{"encoder_arch": "vit", "model": "contrastive audio-text model", "dataset": "synthesized solo parts of chorales (CocoChorales)", "train_examples": 39062, "noise_aug": 0.002, "time_shift_ms": 100, "n_mels": 64, "hop_length": 320, "input": "log_mel", "spec_augment": true, "win_length": 400, "tokenizer": "char", "vocab_size": 32, "loss": "sigmoid", "embed_dim": 256, "encoder_norm": "layernorm", "encoder_norm_position": "pre", "encoder_activation": "swiglu", "encoder_head_dim": 32, "encoder_fused_qkv": true, "encoder_bias": "all", "encoder_qk_norm": true, "encoder_layer_scale_init": 0.1, "encoder_parallel_block": false, "encoder_moe": "top_k", "encoder_drop_path": 0.15, "encoder_num_experts": 32, "encoder_moe_every": 1, "encoder_expert_mlp_ratio": 1, "encoder_experts_per_token": 2, "encoder_shared_expert": false, "encoder_patch_size": [8, 16], "encoder_layers": 6, "encoder_width": 192, "encoder_positions": "relative_bias", "encoder_pooling": "class_token", "text_encoder_causal": true, "text_encoder_width": 256, "text_encoder_layers": 6, "text_encoder_norm": "rmsnorm", "text_encoder_norm_position": "pre", "text_encoder_activation": "gelu", "text_encoder_mlp_ratio": 4, "text_encoder_head_dim": 64, "text_encoder_fused_qkv": true, "text_encoder_bias": "all", "text_encoder_qk_norm": false, "text_encoder_parallel_block": false, "text_encoder_inner_norm": false, "text_encoder_drop_path": 0.05, "text_encoder_positions": "learned", "residual_init": "none", "optimizer": "adamw", "learning_rate": 0.0011, "beta1": 0.85, "beta2": 0.999, "eps": 1e-08, "max_grad_norm": 5.0, "ema_decay": 0.99, "max_steps": 6800, "batch_size": 256, "epochs": 44.6, "lr_schedule": "cosine", "final_lr_fraction": 0.1, "warmup_steps": 340, "weight_decay": 0.2}
Rows from block 3 of the text encoder of a small contrastive audio-text model, named by matrix and row number. Rows with one number belong to one neuron. Each number is 128 + 24 x the weight over its row's rms, rounded and kept within 0 to 255. All counts start at 0. Numbers have three digits each.
After each neuron's rows are labels from the 100 texts, of 14848, where the neuron reaches its highest value: "fires on" is the input token at the peak. Only what is clearly more common there than usual is listed. The data: synthesized solo parts of chorales (CocoChorales). In brackets: how many of the 100.
# fc1: MLP up (text_encoder.blocks.3.mlp.fc1.weight, 1024x256), inputs 128-191
# fc2: MLP down (text_encoder.blocks.3.mlp.fc2.weight, 256x1024, transposed), outputs 128-191

fc1.726:154071122130153112102118084149110130096121100165157116084105103168127142136140164136129167135178121110101125111128157161121171149148128151117119104080157169137107127140124179105120126129138132
fc2.726:147108131158107144109148076165134150110094149114097112134172150137152091114121161140145130149164130158161143155150117137106149152138126130119086122148129136150119122142095070129094152134139121
fires on: "#" (55); "3" (41)

fc1.400:107139156086125113136119148125137122135157105117175149128135139120170177141132118111144143147139168098136131125122151136102132137078165134114147088101128160160149118156110155140095131148146148
fc2.400:160124137143137194165157124139133100101096110087128127104159113121157095125218163138151123135111130117104133093125143097136136146147126147133103123165127116105120148128163098136145131097096133
fires on: "3" (18); "b" (15); "a" (15); "f" (14)

fc1.453:161123160131123106145145123139043131162136107123138132119132145147109102123143153131170161133146140130132130123126143127132149089119126149150171095117152151102158150169119129107099105143133129
fc2.453:144135097111139121096120142095124145165143166136124084121104148129112097117122135125140149108141098120142161140147123163131108069094133121101132111120145096154119093143086139112108129138161164
fires on: "<end>" (36); "#" (29); "3" (13)

fc1.95:159101142124165164123082099129120156133142134135105109138100145150137145124125129112129129124146135164118135128117175120097150152165140144150125124108158146096154128114164108141161098127138126
fc2.95:118141154129113098152117147127152117123114169110093135140152110126135083123129182129115109124106135105154171094137114121122141137132055139120104131141108124079132137151083076092123086122125091
fires on: "<end>" (48); "#" (38)

fc1.228:163103149111130112128103118070114129153095142135118099094130128165166137110126101127135146146102118150142162129099114121115147100118119078139153127124139166113114115194115115113136108162157127
fc2.228:148141108151133140118103053139128118115083128142126129135111131117094134092128141114083101126138144119147090138105136152113138111174113122161123159118134119140097154114079116133153107129124132
fires on: "g" (29); "4" (24); "d" (20); "c" (15)

fc1.74:133048181120108138115099145108096089163143125127110158148130102138145145109123108134154141164138160137132121109111123100112148156125112166128168129077129141089175136162117125144130118125113117
fc2.74:177131055162124094119118142125151124113084104132096078107107096128127073172161126127135127133123127105094108123101085149120124101142113161130121155119124148152090071130135094130119090095093115
fires on: "e" (90)

fc1.522:129123122132126104085139115141145120097109115143136106116117094106152115138129101159171116158106174088170126102139109108141178107091094162101119164109110114136147144109113138130150136164158149
fc2.522:127191121153117139110175089125170159103110114120116138140141112145131128108094169116100106050113158174131130133135165154181146137101106133118093145138109127138107158099137139076130104096150122
fires on: " " (45); "4" (25); "5" (14)

fc1.486:149135114094116139128141175111117150153158126129144142127134141142087148140148118123182127155109087170113155158164142100133097108109149154111176088159140124100138158128157164145106149146121142
fc2.486:160136112142090159113133166168141142152149156104136124122142158117093101127129134149136093156089115137116122139098106129128124101094121163126131095149106120099158124111131120113109110088120127
fires on: "#" (88)

fc1.617:116123138092147068114115155137105105158128145163118142146109123130119111130078107175135143117121161111115115158128093127130108094100127102111153137069145139107103132173117102143126123135140173
fc2.617:087158137121124140159149151165148123102145140106104183137149148085125131139114109140100109110132167165122135171150161120140095148118096118145110120122098117087140155129155102130119178106130117
fires on: "c" (42); "a" (26)

fc1.68:102151154103154116144155161080117177154134128126156095125140116135164111141135149120159188112089069159103124154103081169145100108097169147092152127120162172163110109175153137141106135161136121
fc2.68:142099108107136122140126165145177158107108153116138146136127151107121105145122162166098158102108106096167180114103141083165113099136089116119149129154155124091133077154106154117129113131157120
fires on: "c" (46); "d" (31)

fc1.505:148124107114146164096137104129132162127131138154139119078137115157135147123121107110154197149094126168122115118134103110109173120101148140151148128108162115100184118180178173105109142150111143
fc2.505:103129143105110134119119118108153122166109114140145141142125143121092098146119162090117121087139096122155152134154119184164105112124112116135143145156116123147135139153134124154124180120171114
fires on: "5" (41); "e" (26)

fc1.155:089135157105117162129162160150116175121130107115128130109124106158112145114088129133181187108147098171134129145108134116160138126131130126111180160120111127129169127191119157116123118121137170
fc2.155:094147135126090129114160138171176151131147175116096119137102105104097122162142113127129130090140114128117149134124117161158114145152130141132133118130134106101124116128115131127063162108102103
fires on: "e" (97)

fc1.690:090142082104167110119131153117085129138143109148151106122127121128104109150124091115161127129090096122149101157087104149142117074096163110080122165154100125168148146127165125123110119133107151
fc2.690:101156087179115116127145106120126107157095173108097157136155138134083081126148102108133111094134115103129125150102102139133120138119132106107137169134082157138133121094135134093155143125114135
fires on: "4" (58); "c" (29)

fc1.622:119119107129150110127129069107107150136111119131131089101157127146161090097122116125121146096154136148150106096122136124092136150125108104120149152123119153130116173153121121138163087127146168
fc2.622:151156138129080144086150140138127137119166131105096125137126141100124081139131114101153128094136173147120130173149133119119101130116130130114116108126097094060141121162152092130057136112096113
fires on: "f" (56); "a" (15)

fc1.665:142057114133116143129117128172139134111142118131152125123155096139126118120152100163110159133104122102155187154087142123106134123134152170163137172089120153092161101177117133099122090117156129
fc2.665:144146152144115144130123095113170122121129124126114119149143098135093131191189123098130147071122120150098126117136087157137142154171149137144122162150077120129104128118137132151098141144135108
fires on: "b" (34); "a" (14); "c" (9)

fc1.194:116113100150129100128095099133137104109130147156120102149145117163172139146087120157099177157126134120136095116138107138062144165090108090125141152104157150156113136103122135165144083192130153
fc2.194:084161124146100126103139124171157131154122107132128141104148175123105129103109146132124134094124171105131152133116151173121097094093109136128134119103108118074168146108103119095135094119139161
fires on: "3" (37); "<end>" (22); "d" (7)

fc1.269:163067104128108094106118106128119084093157080173142106165123105152111145145076137155141122121129103128153149131135138156079171141136097134140130148146127140124125146141126151138111121192131098
fc2.269:112141101145134094158098139138165123101125101153152155105114172113112140141123123124140109099113144146145119150120127128143125130111132150070091129148085102118144173124131125113153158126146129
fires on: "<end>" (27); "#" (27); "4" (25)

fc1.581:140132113143140083113130148138094141144089116178128139123156112146131106120111134178130161155104145100112137132119113133080127139072102153121111125126160136135105121136155164116066115168133151
fc2.581:130147160175138129139134137113127118179148144118152154162137134109118160127129149093145103104146130111114130136147183092164102117091114109100131095170096112117179169108096120110120149125162128
fires on: "g" (20); "c" (15); "d" (11)

fc1.153:151095080128128115135095134091108090129148132159150128138082123140107122135084113121125105103141085125140091156088106145149131092111154104101163143155170167164127114132136137146112164139163123
fc2.153:130126094144103116093140098149132166126097144120110114127106105126068131093125106141098136153132124109107117152159139150128100089121131136158130127117150102141129124122102179122126106121125121
fires on: "4" (81); "3" (13)

fc1.80:128091119095094111143081170117118116149123114159167116148153115154156153170166137105124118145100116109112144117070069131131115150113127127133154152108133149128103093143122108145092093127106125
fc2.80:140100165136068157131137147139145080159102105111169136142170171122143118146145114130119105115096123119137121109092107082151075181087111122132140131129123127136137145068159086151118147081135104
fires on: " " (92)

fc1.262:136122126117133133104092101116115153123118145177092132150098089147147101104099141123162163155126143152136135148115118106140201068131136145144112106110138142126144093186146141110136118177108127
fc2.262:121124141173125125122118104125186139126089134148099106137106143122124122107113147103142127131132121158159133118106147135091119124177099141098112123109141097154164094140098090142114147130130106
fires on: "g" (32); "c" (32); "d" (11); "b" (10)

fc1.108:117133153114092134172129147074100157092106103119152096098175107152160169132140126119118099106098169135099128143111170090091173105117123119105134152101111111101107110141129118141107118140164126
fc2.108:107107114107184128101132175092156160145143127154109090182171115089113087099159146139083150169129138112169141148158110153128143118121127121115097127120123152150130144121159129155171122116098118
fires on: "d" (82); "c" (11)

fc1.280:157137109102126081128078139135120148107100167161098125157111112143177137112109154125109131136111142123127145119155105120108167112092091140118103127100137182103136119163112112089113065170156164
fc2.280:190176097162099126145136064185143154081119150135145104162132136125124103116141149136107133130115161079164154139181125146131143119144085135150109121160130110082142143143132126145136116127127123
fires on: "g" (29); "5" (24); "c" (22)

fc1.560:116121151073159086082119095135123149157120175130110146147133135145106105117094088164087159104132166161134146100123115157099137108095140117153121121089188154107123157135123151116100107154162150
fc2.560:143187166112105122136154136147137133100144135123123175136156130106101152134116098109132104115104161098118124139114123094147102147136100144129134162158129126091157151157145124149088174119087125
fires on: "a" (51); "4" (17); "5" (14); "f" (10)

fc1.766:116162139110164125081135164116150117123110141158100160107104125113121092128086151166134100069107114152152138143160139140116117073098113102098116135153125137091113132134105117108133137135126104
fc2.766:094160155157133144145177130123173135118117134108121138132137098116093153093120149091083097111110119131170120144114120104141125141150110153121110192190109143126150137106080127121127168109139076
fires on: " " (44); "<end>" (44)

fc1.339:125146097152144078114133125128097124138114120188113133167090097156126121129129172139170112136110128140135157134146108102099143083155124094098136132150142098141088149124127151160125104127155145
fc2.339:132162148187147109142145129126127113124068124151117133088128139121070093143128148159127092119096125116125117143106110101148143126166124142098062136166104135105118082101130110132141117122119094
fires on: "c" (32); "<end>" (17)

fc1.482:148106117128106127117077168099122132136154165129140124134152077125098122121119123148142117132124115119114151110119127128131124142149154164177165115082117118104111111145156137127170103137135101
fc2.482:132108116109110131129159133099155164123116109127128130109110127148081096128184096142121109128127108110074151148068123125133139120153095125133158157097084076136119133135140110081170122087134140
fires on: "4" (54); "<end>" (25)

fc1.642:113152143115160137142125105120079122145158122138134129141092127133149182105104104098150128126143151115118110127104144080094183135140132133102119133129125111092172151127139184171147125141136113
fc2.642:127147098160110085127130146113138125140141163120094084150121097105088071162143141088141109091118103104118112142118102152138101109145098135094126104181108105109114091125119100117080102094129110
fires on: "e" (43); "5" (37); "<end>" (14)

fc1.398:088128155092162153117119134119103125179137119160139105138096149170142135123112129110122138104123158119140112130094108155110152131116132085118155162100155146136135111141155128162123112148112142
fc2.398:149119165145140135136112159108147099117116136131146130162156123109081099156126139105137065101096126118167116136119115104127139155120078161105120140185101100093151152111123075139125149132106060
fires on: "b" (24); "5" (19); "c" (13); "d" (10)

fc1.465:177081152110130094100110107125126096113094126165102122176114107159152129106132131119103135151154121098174152121155147149081146164101128112149115147111180125130096135159090139114141136170120106
fc2.465:086122117172143160117134082130167138141068160154140142129167137112108112117129133115115119110135160138130150135084101139121173125156126109117102132109109112094109116095115083137143097154154118
fires on: "c" (45); " " (31)

fc1.364:109139112127158115103109114063113150163171151134152134135123156150145116090122123078125171112131081152147083127147122130100150117153134124153141157128147120164176121111147162126158129140132174
fc2.364:137142112175139202102137138143122154109171117099137142086146154106101157107107146133106160157129142130159151161152117136153144115124168134116151093147104130157121120093120137138098159161149104
fires on: "4" (77); "e" (9)

fc1.126:147137133113085126098113139071118127122159111169139146076126118131126136122099117134120102107136145118152103126131126138149128114086090137147158174112145120119169127132122155134115146120136116
fc2.126:070155162136211112154141104167139129115145109146115158143133147127159165110115098147144135140122153158092124157126165123125120132125130123106125159110097107131107157138131122097143154111106122
fires on: "#" (71); "<end>" (28)

fc1.463:121157089089174081141129141083112140132152106136116127136123154159118140132136089091146172104098081166129100155124125148125092106091108120108145157187116127151088104124159162113110120147124142
fc2.463:133169110167164085168143118142154085139131146128125107127124097122136102126097141121130126140107120108058102130125127161151111094133122167100135129123108131124142134133125143123116114127131112
fires on: "3" (67); "<end>" (18)

fc1.628:135101164095137136130113136128102147117121136121095095185107117190157134154167146114112168138158119147150153096152156153118159162137107082155118136143165122129088151177099132140116119141150144
fc2.628:091162154145138161127175109164150120128092169122111175122123134126115087127162153129127134100106150132134185127124141120153139136165119106122118137117111102077113140154103083103075128104144129
fires on: "c" (63); "a" (13); "g" (12)

fc1.312:124098099073112155110107141150126131124123119125142133152079161146131149148110157121137119119119112162139126134114139146103185125138130101146096121156107131138124122165124146098118132134139094
fc2.312:145145119133127112163133100197191095094110149137112154117154115109129111110117136169091086089113191107121155134132117147149120116126093142128108143073095130106148148121118114121105143134126107
fires on: ":" (75)

fc1.242:116134116143151095127112146086104138181095111151140123151099096139132100145082120156145117133107136115141104115118096100090099081083096099123134105138132126111119133149158134131136100137151113
fc2.242:131105116167159125128146124122174097119103156113101128117125127107115088127119114121095082131131110152139101135114126129126122139152110155132090119147127125187103112086116118110108138115138068
fires on: "3" (79); "<end>" (17)

fc1.529:142127128112165107165109134086107120105149156169148097180124111155154138135169175140180126138153109149135153096168158159129132110110151073145116120134164094158080132151122133120102137154155124
fc2.529:155139151145128114139136096145155087102117114136156139113177115111118128112100173161134096179170151118128137086131140125168112110115103126141086092088120135118133131110074092112114106116150150
fires on: "3" (44); "5" (25); "<end>" (19)

fc1.161:143118125119098124118109126114126150095153145170139117134141161112172150126063126143123107111138142136112142124115111119084143160112118100113094118107109140126110145109121169152125111125155125
fc2.161:157135122171116118116148078184177182143087148128110126114144142120137056091138146173146125138123164109105155095183157124124132083106118165110109117134134099142160127153070131092141138154149150
fires on: "d" (25); "#" (25); "<end>" (23)

fc1.593:139103088112077163118100130107102121156119093131147112122119126148114163142088139135150137115154098125144135166118118100134127114084112070185139111140133122114178121125148191183140112159158140
fc2.593:077127105114119175127133167153138105132140113103132170123104139122107161101132085086115105090091138100103116145109129129126127126159151148167146136121104112119134124093161163164198150115107114
fires on: "#" (90)

fc1.702:156087103155159085138127134082123164145143152167130126123141118149166138118140136133137156160142115139147139159158112120111110088076121111115128144139122170183094135161100148110120120136120122
fc2.702:096096178137171173159157145123138108140104099114141127108120136095123120116131104139132079101112102140123098105120138109145100132137116154105149134125114151148094112093113107106137165092141094
fires on: ":" (56); "4" (23)

fc1.594:123163180097118105156151141116128154183093111122146133122170118159104117102140128157156138121131109133125117120165099116116112121099172151125191162107142174164142132159093177156138144141132189
fc2.594:141182107112083136135107126115153110125097113142116129123147140098127142109141152154100106093119116080164150142173141163142103137068111163129145161145130158111128127103120118131104147139158108
fires on: "5" (36); "c" (16); "<end>" (16); "b" (15)

fc1.629:141132118114144146139151156134081132114126107123170104122159151137146168123101123130160122139160170120140108138130128148149136138071120089105109127115113127145130128101141139164131119163149158
fc2.629:102142111156125170180132120169142095103117116103137143128113116097124129139121119103153106133095145097097108125108109119157140146147109149149121119151084108183152144079162146141154179121079090
fires on: "b" (56); "<end>" (26)

fc1.444:094140152083124094126162147145100139172110091142142122143150146149084120124121113136143149131105135104120143143121105142115111125076149141107123167127142160128108152108146161144080133126090161
fc2.444:109150166150113127144177139139164111130115143104104155140159133079119119149143117111094085113107165104119121139143116106150061142130089140121112141163099132107127157113117096131121166098112109
fires on: "a" (34); "c" (34); "<end>" (11)

fc1.603:123124130084149133164138174100095111154154108129173154138156170109154190096120143122154122141138134138145118145129155092120152118095140099096134104127118121162108134113150135166144145135155148
fc2.603:111136106150109155144145121165139112114139122112132130113101083120116116151148088115142116140136143109071106096118125144137118172163139167150147105114104122157133134092141158164159167103068128
fires on: "b" (99)

fc1.178:101142135113163162100125131126089129130137086118149106129117136166141156150155126087175162122141083147111172092142156129145160136140178087105138103140133123126091121153139106153077126106158164
fc2.178:131134135148120126149139140151112152103151144094130172111141137123109125112135125202162123144132149133089156163185154131146100106137139143142134108096088118158111134134133166098137179106117128
fires on: "5" (40); "4" (24); "<end>" (13)

fc1.350:109126122109114102089145157113139150129083116139104137117115114129110101150115145151132132101109125129133151153181098141107116072087106130132164163129138170175104093118119157133119134130145150
fc2.350:139134168111125142146141107114140089126119165118128131160156153127139164084125187123110087118148111117143128112172165147128138143111095118117091128156127109111120133130087097090150111131172079
fires on: "c" (38); "5" (17)

fc1.685:180125088100079101119099113127097166120144145157107113122134119121099092134106098101106174137103141125124107114097112157126121110113122097154156124123149143120116126118139139111108109133113110
fc2.685:171131093144089146155138104136144160145083073145137150107129122153128120147158121121086164121127155155075103136106119140165092144100092119173114114120117144151169134128142112106169141106098132
fires on: "4" (99)

fc1.701:161091163089154153127134100150129130100121124143160174104141116147117132105118148178160136150135142155150140125092150170161151121133137113146147112075155131136120088155162135130129123152140113
fc2.701:172118098136094166155160125158160157110129160110136146061102099128116105113141114130133122143096139110093132126111116116164130122167119167167151098106096128137178124132115166104161134117138094
fires on: "d" (30); "<end>" (30); "c" (28); "3" (9)

fc1.551:132155100121126085140129114162131122105142150203118126136106143130116132091135101166156127133093164109111142166151130142097121116144141103127146138115153135119129121129165180145109136146139101
fc2.551:125170160106149127172128141102127151125105122138145166102132132125123161105165131151109112115137150124096134124149150112173088133128120113145153117123108128162116132147099138127182127098145107
fires on: "<end>" (43); "3" (21)

fc1.357:118120159093176139108140126134090117122148119158147128129140122119129112134117154125123154077137112137115125136105131107159156083135204113095123132106141157117118131171128119106122107116135194
fc2.357:132118138132084124089143135159162125116145159127115130145098109120048101155150110105136089116126132119111144139091122127135119153160125140148132109122119076104115095141139085110084132103117107
fires on: "f" (52); "a" (14); "g" (8)

fc1.243:084106117155100139112160097124116117155125126093129099138106107102164121111085138129172117150122120146105113126121150102146143097113131144146136165114110137114159109121133142118103082160138125
fc2.243:096107093096157165116155081165172124149163184163156138160169146127092144153147156105113151126143163121174155124127085112118097155136113158155108112117141114127135146146102118123150083149105171
fires on: "i" (94)

fc1.383:165113086095137122110147135121084149155149160152160106126109128143143134110132147114143108147146137160150139133126109121166146094115149055111160099148151144159124159167117150119128142140173147
fc2.383:100111072157126143097181085169123155124137114127132119074125122124094076139106101091115184093150122113131159150137133141117145098147123109113103144144105097140127100131118156136074113154126126
fires on: "f" (29); "a" (24); "c" (12); "d" (8)

fc1.373:122041126157138124113089094095134112118140116145148119084148109126139143147112177156118137119154083135182101131087125152082150109088097124121116154131128158148146129145108142114134133162149128
fc2.373:083184112157156111156143111145111172106125086128183154124139120102108119161125137138108120084131155134131119138149130130125081162094154103097111116140125118107092155095137128139126144140137148
fires on: " " (68); "4" (27)

fc1.366:142112129132162148109081114141095167149139086177165147142129138179118153103098152127129138140140102151140137140168135142133117095098172123130178142128165153132146108165169165111106109174154134
fc2.366:161102112085141119113080129088083138147139099171139120133119134172134150111105146138147151123129102147166146139148130121110154110106143105115157133121163166139130125158140151156121121169154144
fires on: ":" (100)

fc1.678:146105087127084096127114177122099133128151123154119120109113131168114140167121123142153166110150140114116108128143099130113116110093095086145144102087115146132115115124166141165092143129162136
fc2.678:106152142153130174176158173176137123125123105111159161130137144107114141107132126113137123144110121118093100120091134079156155135152154161115160156105116110147134118108138132107204162092104103
fires on: "i" (90)

fc1.19:123143095086117088112106165150098125142127164117103126131133147132115100111095105166127143144112168106108114153119089144127128115099106109123107117077130136108132148131173139143109126114123151
fc2.19:136149112136127163185165135156170122109095106104128171099151168081146118116131098140123107126085184156120123152166148126147103153118112114151126096126097110139147138113151120128133160128118118
fires on: "a" (35); "<end>" (25); "c" (19); "3" (10)

fc1.4:168148138146125134119152117138129122145105138166160097138154121163156117093133162122179133170089141107157146106135123138129168103127166137105111113120121133137143131156138127141092146184114167
fc2.4:135183096165086133157122129154170112130114134110109122100107120089126096140116159114150130096125139103107162132130121129159140086130123138112091101136119083152147067133138142098083130117153132
fires on: "g" (31); "4" (21); "c" (20)

fc1.397:111072123114080100125102135128116121117132136169139143077150083128107102139133144136179124101121089095127186137106115158145123102159143120152161146104116172055153087146168105130099095129123119
fc2.397:137159093157159120145149142105112124135129137098124139164129131131138146133150109086120117131122071144133109123136140105117106138120156134094103125195128142225085130101117162153139158113153125
fires on: "4" (100)

fc1.530:150133130092143148109154157107093101116095089122122153127116157121147120101100146108144149104121094135118134093109134140145148119110150136097132109144137119176118128149114133106095137154142140
fc2.530:109137104134126121158178116160149136123152106087143138127118112127087137110124161161145106155159136143145124109126148167157107145141125116145148091115088099158100124114136166154125146110157137
fires on: " " (90)

fc1.424:116119131101116106125084157115100115110163124118121140138118159128135160155107162110123149103142135115144139146116147109097142139100095112128117103134134181110091143136129144133116114155142131
fc2.424:120175090156156141150144100183148127091115154117130135097137148106135109092122171146136140139125124137132141166166147146140142104120136121129099085162132122144132151114111137135107158153140165
fires on: "5" (89)

fc1.730:161164110097154084115081101060094130143159114161117123129139128122168131151142105124125117091098113134152115138166135137086104110104151090100110113178170158174087155140140140142095136166170135
fc2.730:132148103140131141142132090154143151134128114115136115070092093140114101165126114119166163147127132082069130108103132154140138134155135168141147085103118095112187094116151135124119096117128134
fires on: "3" (55); "5" (13)

fc1.118:149090118094083143097088096129145112109105134177117134110156112164145099158126138181125130156176148137156118153110122138128109124129114093165113140076143159095163111160118138139153136150163125
fc2.118:101146117152103120123121137128157118142119089118159161098120104127120132140129142121124150109107146112122144168173095175168110104107141135105162165158126130139093138125129154126108156096098156
fires on: "a" (21); "d" (18); "c" (16); "g" (15)

fc1.217:094078142134133120115108137098086129178108138124100106131093128164161119107124100131137192111162122125115120105096134089093152106135113134114154140082149134106157096150120161118149098135123149
fc2.217:125135086164137120118131130118147136139110157114102108111102124129080077140135118114111111098107111125119132125103113160136138068159111129116087116138106092114103078124099109105119095099159111
fires on: "<end>" (46); "5" (41); "e" (11)

fc1.346:182099151124095142121123143124127127130156135145116157112089115131119152094099107110152122154116141140115139107144122095128188127157125162133144098091123129124164127175115194139160156139140101
fc2.346:169138114158085100110145129138159144135123184122082117143094105111090077110119129131100106138115165100123138120134108118136113108161091146146087109106099089106121127142090102120140098101134113
fires on: "e" (55); "3" (19); "<end>" (11)

fc1.175:143108122116126131109083090065134116125129120114111127114156153119180125148114137075129128098104061113141124101110151111098153143133148160100156128170112163107135103155092091128130108156126108
fc2.175:155127101118171152152144104110127159145117159114150169113150118106125110064130149153139115127083134111096139151169153122150124138132107121133137125086092145109140127138138117106138149128151130
fires on: "5" (66); "4" (20)

fc1.345:110141126142104131103123115152127157128128092145133076147167107152153148158097104109108189135159143132132118127156116126122105172086140133113146163113163133097123143118125124182088129162100169
fc2.345:094131143147133130156125125146137096163133146131139167181170163113131094126087142104142113146115169083094149130102128127116117124104101115125136110088127163096156167147092102096125118102094117
fires on: "5" (48); "<end>" (17); "3" (11)

fc1.353:157150127063138147130142085078126130154127131157148146156100168111119158097118127093118106131119132116193116150143155140136129118082111113137130175099166130144155148115125165149147132125139130
fc2.353:100151139110175113115148113129169149130134159120105138116142159098148132130124060131125124103078167113069148156112100081124147124120149145125144162115144118155111111110117146130125109147106139
fires on: "a" (36); "f" (26)

fc1.597:127089153092122120137082170126135102114137109160160132149162131120081150148136136122125123146121122124121163139104124139141115144136147146154126116121130154112127140114149115106123131158120092
fc2.597:149097123116122157131118133116134156118088111141172108081171132117103126123126162138129133115108103151129115127078092165139091118129132116114156154116114159092124108124158140104128073089090105
fires on: "4" (78)

fc1.558:166148084132178135128119087088131165162098121125143101073119146150116114114127133105157162111136085156156113154110092154136128068099157106119126159138172150171133086107147149146117124157142140
fc2.558:130125063141133093108124117134127167127120152120112117132077107124107092143123125171152173126114138107098130160131149141129138082124126111129131085134135064130127097122130164126105088121142149
fires on: "c" (34); "d" (22); "g" (14); "f" (7)

fc1.351:122113112120121114099153149144121163105146104124112134137094089147137139130073111131147174093088128145146141185122095133136149109096108125116110124099142151119106125137161130159143119150101121
fc2.351:103177140117172100146132105136170143093133158082116147091097164100127150120135130152131160153163141131148122133177145137103093131113098125112135098122143121155138143110119152107117120144129147
fires on: "d" (29); "f" (22); "c" (21); "g" (13)

fc1.32:142103144075135133148134109108114109152123116156135128127135124127144142123112152138125118114134143120147140145078110144129153131106101079138113124113135132155118132158148107146133112171179096
fc2.32:170127106139138149106138131151134181148125136108144137063127122120111134123135090136191151154137135147115159141147147103147142082134150134109145119104097101150155098157133166099127155137112154
fires on: " " (31); "f" (20); "3" (15); "a" (13)

fc1.686:150112123095139145098117128116132155167092130136133119104138124139129144115118163131140126164100094139186147110103091154119124073106152098162108157111140148168109094132103144115175091187154138
fc2.686:098097081144131150114115107107149145112123115110118121128118093135107132127095107139107116114141081136129105148112137152125132146159163135129164145111123149143131148097137147170174139138123085
fires on: "g" (54); "3" (30); "b" (12)

fc1.743:133115129109113153091105118126114126109152083173124111111121087158137163161106128107200158138121076120137132159186115132106161077169174149117132100141149131125142086132183166154079132149109148
fc2.743:072149167121156196104123162156119144140136175099098131120099156126133124104146097082139129113113140158137133147166164104148156095166153139118111103134106071132136132136107119114149149107146141
fires on: "#" (55); "<end>" (28)